config.yaml
translate: 0.12
norm_position: "pre"
parallel_block: false
lr_schedule: "cosine_restarts"
Rows from block 5 of a small image classifier, named by matrix and row number. Rows with one number belong to one neuron. Each number is 128 + 32 x the weight over its row's rms, rounded and kept within 0 to 255. All counts start at 0. Numbers have three digits each. After the name is the row's rms in percent of the matrix's.
Before each neuron's rows are labels from the 100 images, of 14976, where the neuron reaches its highest value: "patch colour" is the nearest of a few named colours to the mean colour under the peak. Only what is clearly more common there than usual is listed. The data: photos of plants and fungi (iNaturalist). In brackets: how many of the 100.
# fc1: MLP up (model.blocks.5.mlp.fc1.weight, 1536x384), inputs 256-383
# fc2: MLP down (model.blocks.5.mlp.fc2.weight, 384x1536, transposed), outputs 256-383

patch colour: green (32)
fc1.635 104:109102126166175089130132151158116117108050179092147150139148157158080122107160148199142136127143118097129179117118079093192144184134111053117075113156139180094153164088166140126136084095105150191102083149123126057127152147109157125084110082129155101122114111140128128151091072099181158110121116111142076135117162174137180152127113113150134109144112119110126163128127118171141121087142
fc2.635 095:146144135133183133090133176121097120106149133125000174205134138170141107127181154161098142104137146139125149132157126165154122153108145119062101133169055159114091154087089151129157116131148133149114089107114125166125103116077149155148148116085134146129130099206141134166118094112133094090127157092125174107156145079122125151072194206161099137131158128146099117093085153102119147108172

patch colour: black (34)
fc1.526 107:137142147156114152149108129128163089118117105128126136106140170136158187064102084163093099095093112070120158111095119152177133160156121082101123132082111158180123167103120135092118125091086197100161151091128160124097145095079191135129095160075157117162115086138127150082088123202167118142150139131089114161129100130117100211067101155157053161129122090146113112110191144128158108124134
fc2.526 108:151125135132114143110116138086110151080116062188025157161152109148099152092130119133148145147115138149090133029114093155111152113152124117123078164070120074062172144101162180070121143116056156155115134158116131149131157118140130166087077172171132122076141067159140115074122170117147100128142188140092112097132105139056128121131180143158098113152149126121111128139103195136116079117130

patch colour: brown (68)
fc1.747 109:095206099156117151104109064090137134083123131157150080085114174138087128119088172121094190168127141157062094121180089147180102105168198166180132131118110091121148135163171089091096074086126131184132148153134090097104123136123159165124085118128150102130131102107103151154098120117188143117143173095186119106166140159109150124113136130087043069128120167127166162113164165069115124162108
fc2.747 103:116123107117101174127119080095167099160134129145000095114119088130097102132206101133127166149133108106105137134174174169140160142147087069103138112133107102114133119133097108132111061083104099177143108129134140163090174155158141066124109107109110194074172126099165122142123081122134115125113154123162111155124081131096157139204155081086134146074102116087122140153187115141165146115188

patch colour: black (77)
fc1.732 071:126109160146132229104145109173131088105169146135047103149082116098097162130067171103157107074165143142146101094138100088199142213081085137122125139137147102137077182132143145179145087124076117156097137150170101074114161118081123080101124122167083163084093157144128084175164109132113116159178160118212124104138113148095144112140118174132094133155041139116152097083139143132114049160119
fc2.732 099:170108149130117098105145126098120162110144114139000126140131112145145129127142112172161143114134138134131163157118100138121160163109112100162141121149145156113162159063098098104117159133165123147121124108114112129135129114135145139115157164107161120103081120115116174141096146129111170144165114105133122093130087141139133130124125108127156136121118144108126120094125123114163107131161

patch colour: green (32)
fc1.312 105:127126133144130116147123174143122179164101136156176103203109126128152150120110166133175140097143117148098145171089160092115124117114083103125133121177097125172129108127075114125134089150141134131119128083137151084135110147123088131167111159120101106102105150128073099180147140059139145124113034187101122166133092116094096113095076081104112113199139112126111107052195147103144168180136
fc2.312 093:155105109134095093180140155163096101131153094173000129158156115119115164131139158179096106130175142203119128116165111134096118127081173107126128198154094092083155143136174090183149138083173157126142121139102109131127131169118104071115130151104118097112076085131122091158106164106109092159132176160119136100108138097161095134081087160123106129125158159098142069131144112162146147117139

patch colour: brown (60)
fc1.553 104:079096137140142156150153147140137068130113091135160135082133087103050080152097098104109097099107148121161132098109108135155158119116150146141124062188128165206151080161129173101176078123122111116119057143151172124140142170089172119103137076179108103159143119159118158141144127145134183080164153111109133135127117095115146119092108157126116127129132169082182164116140130174064166094129
fc2.553 100:152125145118092179119103069119186139187117137161025104144074093119165092097080107109155156120163121160099142136146110172111158115108099102054202147197176184124109159086125132110151124164115141085139070125115175108121131162105145119137180128143150159125114132167073145130091130163186134100108147094117138119117150092107125145080115124115089111121101096103155174122127079123083109108153

patch colour: green (38)
fc1.16 104:151083091167130136087103062129060072098118095063137114110082128121124163108150099118103107138089078130139134255154128146153093164105130130104117126135076114094131146179139098191127142111183101147112121156126083154123084189112101101141159146162156158151102148106123115100122133139086142175139152121159160096019139191136154101140117154093171149134120103139116148159115161116094168110109
fc2.16 105:118135083163140112061134127132116140178169095135000110104152213115141129133081174117147121139077104104142180186135118129096081091162150099125120093157061159137148141109163108178117121093130118104103172119123061162095063126160123112135139164135163134095119149162077062094126107163110083107104131114144210097135114135143137139145196112130125145067160088107136105118116102131132098161124

patch colour: white (25)
fc1.459 112:093145126162168061115099140145177093100079127118101129195128092108118117141146173150153091131153079126123143145164132113121134125073097213104164113222135092165131024160100169152104193140159136084115108167118112083178124130127129134161194163133082173173121101097147073134113195147151074140148157121173106086150150154059121149152162137127130186079088147092145119058177119098131090122117
fc2.459 095:176103095127095141085154130118104125177163102181168070120168160124151099138140157180124074121084111147054146170157085172115155158144127136105074130176171134105162160082148150094140179145104159110193089128148117110112156131113126132162173119174191134112192097126096066158127138170084163139113177074155129173136100134085133069140140114097152155138158154107059132103108091091065139104131

patch colour: black (58)
fc1.767 080:151125109148141189127145148095141135144222091130014137044094110113092163102065180136119064085171144041139155104135115149148162172119128164105170149082172155154116159131130125173152115109183147180124108170196177107153074134106106150142100166117124131128112105125112149142178174091135095162199166132148148095154132152103093124105169138115098122121077133119141127120149130164095171135094
fc2.767 107:142120117132104118091148131106105121126134115155000148121150104103142136084145138135128107112090144135120153129115131135143142137120115067155170172132146126122141166087125159149075132116181116146112117119109139130128159101124143114087095174117129132135131101118121167117086157129106145148174121147125139140139125089121113114123123125106105162166108146080129139072121126112135105121136

patch colour: white (56)
fc1.205 079:162160171168114172132142153115215093108174116146031105099110143101102151111082168168165102127147117043148125110145144205150154108093166141087163103122117151089109170125129171154140132120165111160119112150172124115132143166112153118138096086146159151157157142142069203131126174074127110148142100076136053081133125084092112180116161130136092090070104104124130156048161132113088117126106
fc2.205 105:143136132153145130120144151095133127122160108122000146108155124090174161114131155126143116122157137128123155139115111124099161150086147084137176165145122109128138174090137143150089131100141150169109131131120160138128135113117158129123104115093118130096140112144130131108097148143117125129189111157114152127152148102109105148101111098115148133170133122112120122127138159107131127136193

patch colour: white (29)
fc1.518 103:093109118093105081095110162212152142143132124145151182115151146152144142166158123155213056089162139179083081111145144153105115105123076142114122134141158167099165167067146165128134193109083170152135101127077164114080091126122070184087103112181091108161134151129072139172111126095145147069139094090143120078121074125117156173126170146124162156135126134118132111144173084102116076207067
fc2.518 096:163170109145153155086136083116089099115050120119000156141151100129079109123118122163135157116104080138123136116174139092191131168103170089140138137131132136110073153076095103075176144128169138164115145177101118079085101147149141142104081100120110136097086075175179130129092112134085162099125161138109085138144144118114101130115104077142127119099073113129173096103086062143109098125156

patch colour: blue (34); black (28)
fc1.408 091:127099083087138115161124169110088139107151120194044127074104184119143135107092181158138122053136115066087205116119103160139194132103074155092161150080142135143102156057089171171158094153173117115157183142114094136089123146105112122097110112136127132124114081119158166185101153088109134146170175106167137105123157133086126135157111093106124122123083146115126143133102104167131113172159
fc2.408 101:143186116182109140149146137142095139142150089163000186106099117121135147091123090124114155078139143130057148124118154138109150095135141146126117157108140144102174172096117157139162123124120128142174147153164200128123137108122084066129123151093137117173096083136112115110116167122144160122145118141147163143141118096090113099105140118102078111147099155080105104109131156090123121108151

patch colour: green (50)
fc1.481 112:131130060180137122134108120103128088095112096060098084153159092117168157157149128149195127111114041172106131106090127114166096116209100139108147148190172147108128137138081112173106066180158163171162092134043152176132171095108131129155152132177163134151121088147095098136118108103131143131134150160113082158178131167144137141101125119109141150086152104108192128112115177195148131103196
fc2.481 105:136072105185116124143142123136079117133153098131000132158143102132109119167166147148102160137094118128101150110176087118129092119144099073126163096144108120091091108131133099145123083153137109080087127093128107107132148176064134136143141156172101123112150169104159128090192198119095147099148156111126130104144192092136118145123160162057115132128150172119149098153160072146172152110139

patch colour: black (47)
fc1.257 095:124124104155150120187110128156186104114140165101079105126120139119151091120125127113137142142173170111158151105135082173122135111090112147111138123145126134106103195125150136160138130131167167158141095138134126156174121084091115118090115212114101164181117107131113160132138116063128168147176168110221098114103126119137158092150169098090117139108105153158105114157142138132141213152126
fc2.257 106:122144162138150116153129140129113143135129118123000149174116085113171173117112145136145154110118136148133119118124128178099107114158107162159155116096158106087190145105098139166130113116169116161121127126148159139147148126151120091093064126171126134120181104108134121148137133155106127170131106168137145138119130104135149143121171120096079157134150160135121134118194110129148096146128

patch colour: grey (83)
fc1.660 104:122140118139105092148152135125164163105111171076180098115182061120151131090086096163130115156129134111148121075163162237121154118177079114097085140172109105079192173099115162119125108131125106091151095143109089095102144138100112138086085140107158147171177125088082101082106123090076099132155136089116086122130097172124108150107130108165111171146131182168174169144109174148168133125147
fc2.660 092:171130119156154182079053126139116117082116103133000110069072123101096125048203134139080137112145124077073132080142099099113141129154136165121126156181097146165083150096079106157093142106112152124086073130117195121134089149076163082110102107080128113115093131168093118100130116184187127107152165119087081152143155106104113116099117098140132071110112123109104089192132108064169152122116

patch colour: white (63)
fc1.728 086:159142147109155123086093188124150116121106130137048092111120210109094116080094164166118141077144169108124127126179092141150171089122089130116192124144132133131106117067104205131156176097096129169098104156173161130105173141132163128118129134128119153128208115156079137144143142126111138115122129049176121094147047148082114123096156120090156093097084166113149148093165147089144101164139
fc2.728 100:106179146108129128086134112113129143092147129066000129137154103091133125121094107157133140070138091088134132117126111112113138156131137141133151133163161154145140189135118090145131138111146165104114141125126123166099133100140087128128113106082151136154121119111109163120090117163108116125171121125112127163096123106119083105134190101154146125126146115135076126122115129078119147125156

patch colour: cyan (47); blue (45)
fc1.287 099:107182159113132137135158177127123184071143092134086180112178188189128178060112203179116153082176074115084212125140081104113161143122109145125177165120170134138115104126124159155127067144173093159150154131114102101096105121145168110093119060093107160128124100118097128169137107089142125132120191104175176148123094131108142105123152154138150140130122127121126137169119079123162101132088
fc2.287 092:138123098167115152154124112134125158140123101131001178102103168141120075058106101132108153119138095108098104092121161104107141071152110110110085133098175116105229177118111110146081127145130194142129150095193148142113096142134186129162124093053149116177046061101135140138136161065150112110127143165117185168132091111091117105110164160113067110138188130064150114101157188090090118103148

patch colour: brown (66)
fc1.128 085:110131140095160116099161150134137096101098139142032130126129105123144148135092148128091063070131150125110153129134110110173156135079139225165095129136124112135088151187126159175144159129202103163156110176156095091146108119154162080141152147117176138160123149160134126146140142109134114119149137140161117116151087105077102152105106144113097088082120103159189111098176148094107098124093
fc2.128 101:128125150126129134143164105068112057087143144118000135134114143098112160096125117163122178150095100160100131108103154080136124153089138082151135176177113157138133148136117127135081179129129182109096100131132197113138159132141159098054073127089122146120135115163176187091101166121110151129172126131122135136149135104105098126127141137113156144167149106108190111118169135099115100114125

patch colour: cyan (33)
fc1.700 078:112109183131110116143143139088172071097078094125062150143138154114159171077050176158145087118147195085143135120096058145202168156116112149086186118062151103155109130093096211171105086085092159162122091138150105134151130090149191082121153069117113127111083124167101149141175137148115122154191172120131059083162144143111078143076162102090130147115096094136153135094131148193063145129128
fc2.700 097:138114134107099117079163135112127139124161098145000134105136131159144157148143144103176131125133156127110180142150130116113177162100105108144108148167149125123153173134131175158079115089142164158141092120118087160139149091142107122128077143087163160117147122117081138120137134134109148146135118108121172085137118088124133137117176092108112129137087115098130105080118159123121116089177

patch colour: white (43); pink (31)
fc1.83 083:132114184138159131097136198127140070133105115148059073131137190150155193124097133099125069117162154058143131128182139098175162069143159110166141152165139174170110109100127135090088152120132177183164150124180113099086140167129147118130113168111116170151172127116144146141128150108094106144178126118149149091120140144131102177109119143116076114110096115156115162159132148136133092160110
fc2.83 103:075102137158142128112137123153145139139150155111000122140142136114141173131103115161157121104093143144133101109118119084168176131095139123136138149151123116098132102136114153133116126123164150106129121125121105133119156120106143114091096073103114115120128115168147145114143119145115133128184102103105142149164174113105138130106162082102169148145153118102150107129175138100106132145181

patch colour: white (38)
fc1.259 114:105131130141128115078104168140127058140123081119162136154138139105140131050108128137123158117169131168117140094106131074113098188097093136131119205160127085102090104104135110149098126137170149090107159120094095152140175146141120123180123155134118125118160134086150161082170161060087091126144113120149080174084132133147140120155114172130121157199150163185142132134140151081155135124104
fc2.259 112:149146121180114097131121169130154118089126113125000105099162157155096136122103132159111151126115134150124108092162103103057101091168160127135114139136191141169128143097121100136084092128179137123137134142160099102077121117194139149126194146112121065087145105147061146114116116112104128143126112070153092073166106090144122186104170165103103167127102091073112139113137102173167104125140

patch colour: black (26)
fc1.428 107:183143137140112071145126175151147110093097133153168068091118102104125175091129124113129114098082160124074126133122170159130176116105139078102122080140121143183122164136102109116098125075124141144153176115139175116116111108114157106109135145170154150126134119128107128123124123162193143162132136133120140120073088155143106109136120121157110129122157058091159068119191129145102181111121
fc2.428 099:181108118129183132088129143130163136123122054138044120152140126145126160125121128128149139115105105136154141186175157114070118138197110116124118095142090083128179141087138122083115113116121110201143143076146176119148102174153142102143091117159171117072122152137113101186130132126123124109129081125176172132108087151170139099152157115118136136161171122151147042075114146139134130142124

patch colour: brown (77)
fc1.272 098:138146073166185074122117115142131084133120107138058097145129132130119070151144159148096110074152068129171103109131176137091147163102129155166165111113113184121087131083127144105155092128098175144118138084123119060165118182118104119170131143119105168130099169173096184046133137134143130132099144062096116114112111144161150104123116109167133143086139125100108155122117167125074091187157
fc2.272 100:148164137116103104141163124113142150130136128135000138106143139085107106124131130103204124160160120146104075139141134134126119147137086099109109149123083081125144139143160106146133140092145119146148220112121119108087156157116123115123122166145148108160161197171145128183165164188123130130130120103162092125107115161137136143119147124191130090174058123108074084102192106131135136155120

patch colour: grey (74)
fc1.533 097:107105081150136091142100087153140122133118117101119166161163066099170130153090123138125094126120160089093203172133155115136130093097154191111105091181153151145146111160147102096060144127125113106130211127103167112123125119130195158130165112115155133152148117097167084136139152162070139122130108163172199128118145193156077145172097136052085130132093103124177165159149132153136125115104
fc2.533 081:103128138155151093105133082133098140089152167166000157188124140130113089146107124171138174108145130151099115122136103093151175135155120099096119118146085105124133194125121153142096188060049111136084176175109153174211183077139147150173116159150125174095147133105145215114093082146172147136148107134151121159103164138171159096154087118136128127091162143093115088119093180061120168077069

patch colour: black (32)
fc1.233 103:099188096086127147124170079119120154166172156136178131141167132131183072161075079156128055121088120143147149120154152125093135189119101148153065141150201117162170148180079204142081126129091184088156124097128158169155093189105155122176132114109095066136102130168130107165085154161180051167172164168125119129095090131145106103137100118189080100148100117123100112110116088083129129150168
fc2.233 091:194110098128136099118166069192139153132127123114000104193126095211163175097160126096119129118112128176113116131125106094145138098115129129153109130151142115151128154072124141166173103136130135114189135158113123152082117164116145113128173139174114101096099097140113134075116121166118104138164122134121151110149119075125183148106151087120122170091144164084110196161156124165171097163136

patch colour: black (26)
fc1.515 107:097101073125136121049165133170111114120139102165130081149085127168154137160139090142137119115138125116198105106165150153072131178115150107151117211111207146090192097188104111086161114200083115108124130106133087153183193131109139088093157191153081097136104121153142170094105090130129108136124072121116147123142135147114140147109089169108113174101120147158152119120179128171095109105099
fc2.515 102:130137095116112103125205126122156093132161139138003063109157153205118112111098126123116118098160125150147118080158142159171105117118130145082117103152172139081157069155118109104159130142197164143137136143136146094184166135148145131143174121156142164145103148139109105120096120176157169143151123077115141097111095177121095078127098086096105140069143136164099133149157089074175093161108

patch colour: cyan (35); blue (29)
fc1.397 085:169140112104125110043140101165106062105124119075000115148106135173085154180046131119155082103065111110168168122114118123158177192132063148113139119142111076120104135078081155125124131121133161183111108154099117115159114145130137125139149119185139143113079074150084160127090168104173061116123091139123118137154140090099126121131126145099131120137039137110170177139055170141101130114139
fc2.397 101:159111117119148125126149127148150105137106111130000167120099058107160160161134098089122116115130101089165111139133121140135139146122085137170124123182122117161135142164128159135094131122131138129110118076123124135152157121122119161140123108103143182122165165142104121140139119166089160153136125099101167086127143080107134113144167118108134091127149120122121111089134139112138135076180

patch colour: brown (69)
fc1.626 107:062124130190094118174119144087135082129147125120107154114149152131116142171119135154156153157091065222077102071120063164192125129129145094124116133156117076132145113146124158137148088131105081149179117193061130140070115112134134144082155144163084129176164168152110130147102129066158152107151199082117166181094192111141098101084151135124101046105158191180126171128057129118077111125095
fc2.626 093:077079116091116147152063093130088137122150158111061109103111156071123094127148146125155073129170098168130155086143130163123115157147149173116092177142124195119090163186153140223138130161097152063119139155099068121126123134102167132141175159145103089159136114157123105128148121053162104175139120081150126196131180134113113116135129167078149168084150152144067104133160123137084154133137

patch colour: pink (25)
fc1.486 077:191113115122118189122178183088135091068203111107017105077094176142105134087060171163155108105142146112149128133142046159216160164130137139110199124094106108144132135043100153182188088177153112144080126144173136100156092076120111112134069166117109164129180117111156139098202157108146141156180138103149059078140128119095140121087164150124109099122105115142111086113122124109136150148164
fc2.486 108:141102128121122090133152144103139127137160125135000115102128135146180133119132127179153117107115124131111135143146107128136137136126111106147153133179137128100169174134098148158108137136165127143110114140111133120144142099174105100120079117107138108128144109121116150140122134149096122108169123146130154126127124094147128131131133105098123146145126113113118124100140169126130115131154

patch colour: brown (64)
fc1.347 106:137141149176156124115114106090154102123137094120169119113093120128084146073101124152124111162116140107160126114119130120157127193071136127151174102132145071154161178096118214119182112175107172155171118186117103122173133118155078053182112200118101135130176145170126141123120143130165095155206111131124109158072036117114090123084190106122041117044121124120103168156161084149083135131146
fc2.347 098:161125107136120154065112095129112111087211100151039116076109135172167112160109139084132202076144105145114163180099129095137153164161177146166068120082141114168153069097153206178214118117084101133085169102153190159162119143128141128109150104139124153090139071104097185153152085099145132142165081144114179165172109119123089121124163126173188119042151109092074147191094155142121071104118

patch colour: yellow (25)
fc1.357 112:180134171132115133107116132108114233076103143091184162136082169155171118154102086146176142076134113130119097172122109135169092106118134136104119174136157096148145168120098203114157074073163190123177113091117113177112098123104135082161085118173076148048130182154144092109174095178086128105148110085136172073149064114118174163124141102137095123140166181136119142131158136165134162112182
fc2.357 107:146133130131123081128147155129136102108141100120000140147208145123122117133112156132110149146108079154089135095132099134131161140111106108122123120147143137140100139097151091140137138151132123124138118084143128097116135112151101127128127128161109091101139132125145141111106162131075145118197142133089115105169108072078123135132102132139136137086123141074116109113113140132155166172146

patch colour: purple (25)
fc1.690 083:159130146094135157175088176114156147139172153140013114131084150111108148114134154105132079029159147169068189133147095096123175144082088143099140136085105118152072107074084127153155077093181139091205194186069141124106133144099111112088124154116105092171191131151144173123155133086134133128180150106190149088148127158094137127181125163110134119094093133166170150107097099119148119113145
fc2.690 093:138144106168152124161154119111116142124156141145000157080064086073171129147100089140162155135100128152130113105130198154120152108156117167101132140116133125117175166076110154131108111110132159164141151162149143161106124069138134071134140123095076131118087095110114097131138120116108134120107114141141154144134113083100178100099105120118119140171115135062100148122103120136109142098157

patch colour: yellow (34)
fc1.282 103:139140097106126133101079132096084147139113150085116135129114069104068132054106100134233122083133177028126148133133129129148167169140135162157115080140101090118149066173187135145183141170033120179137116124152166173130116059131193135163132124077157173091131069138083136057084114109122163119182160137148141131117114177125116104125135107086105157102112133128120132117179098136060130153143
fc2.282 100:116073112121072130108141156087148119139102093134063049095114075128077194092169193149107156178135119150141131170193124145127116137145104124128089165156117088152168121169126154139147102122095085151143140108121148159098125105134135154155147146093087180118147170157135088184136127135088129105126078098158134118143196156134102078164153077079055053136216175116087094108128162109120126148137

patch colour: pink (37)
fc1.374 100:111126143150164106140126148172194148156108178081121191092127105096164135114147161104154151119090175085144124176159136137076086135085142119172172105216150055103136176115136109194142171162130144108113097143151152101071123135115096147138079128158105133178138197161123164120164125133055174144089103171091095171147098111075097183121138097129121115197133117139103154125136136107084165152104
fc2.374 105:144164080159124073111147163115153154092144085118000125111129083126123102123146130112130129099145136089135114193091121117126122145132154117155106099164120133152117171098143152123112104143180100087097134087101139096144152110157174131150182153133138099139169106117132166129116133159122106141155178133137111089143133104134125114129125141132161076151141123102131121101159128162162098115099

patch colour: black (27)
fc1.137 081:177132119121137089127132101187187075072106121098066154118078152115088144134068165097125114111140127128117144143109184177158127151099169149109234099145113113119134131094101170150144082111146104154146127187190152140102093096147100056153109119165120157124146116107099128199188150086120122166163076135201095080185088129177165130145146132121065108086105114118194129051147155155148130109070
fc2.137 104:086157110115146136163150161095143114116139158170000124121149101130111158089152119167154119101120121142099154100111092114103131132118150112154146185196136152147172183105128131161108138136161130135061159115116149135122162164173115103112117098130130099104131092129133167117120117135125111130148126148131128120110147103103112108122138102136119143125140143114125123145113154109100107148192

patch colour: yellow (54)
fc1.238 086:159123164085125134137104178108087164161003135128057122082192131116115173160107143122104153097107137117157159144149108132173090157145105199144118120143138125140123103160170155165164173085121142138118143152168059111132071098091145096141124112073162143081110067134106144153142133128113175104180133125155045150121116098117104102177166114101090155163164126148145107163132166170120155172099
fc2.238 083:125129127118142104107134167077108093160130097159000101069120154118155157099147170218111105156115101181140117118108208125146144102136118113147170112092105198111127119175132120116082151148163156158157102124089078127166126116174156140138123090166089148125111129171156126171111121166094144108173161080182091168158151127149124085174150167150157094118125109108174111101125114150102167141115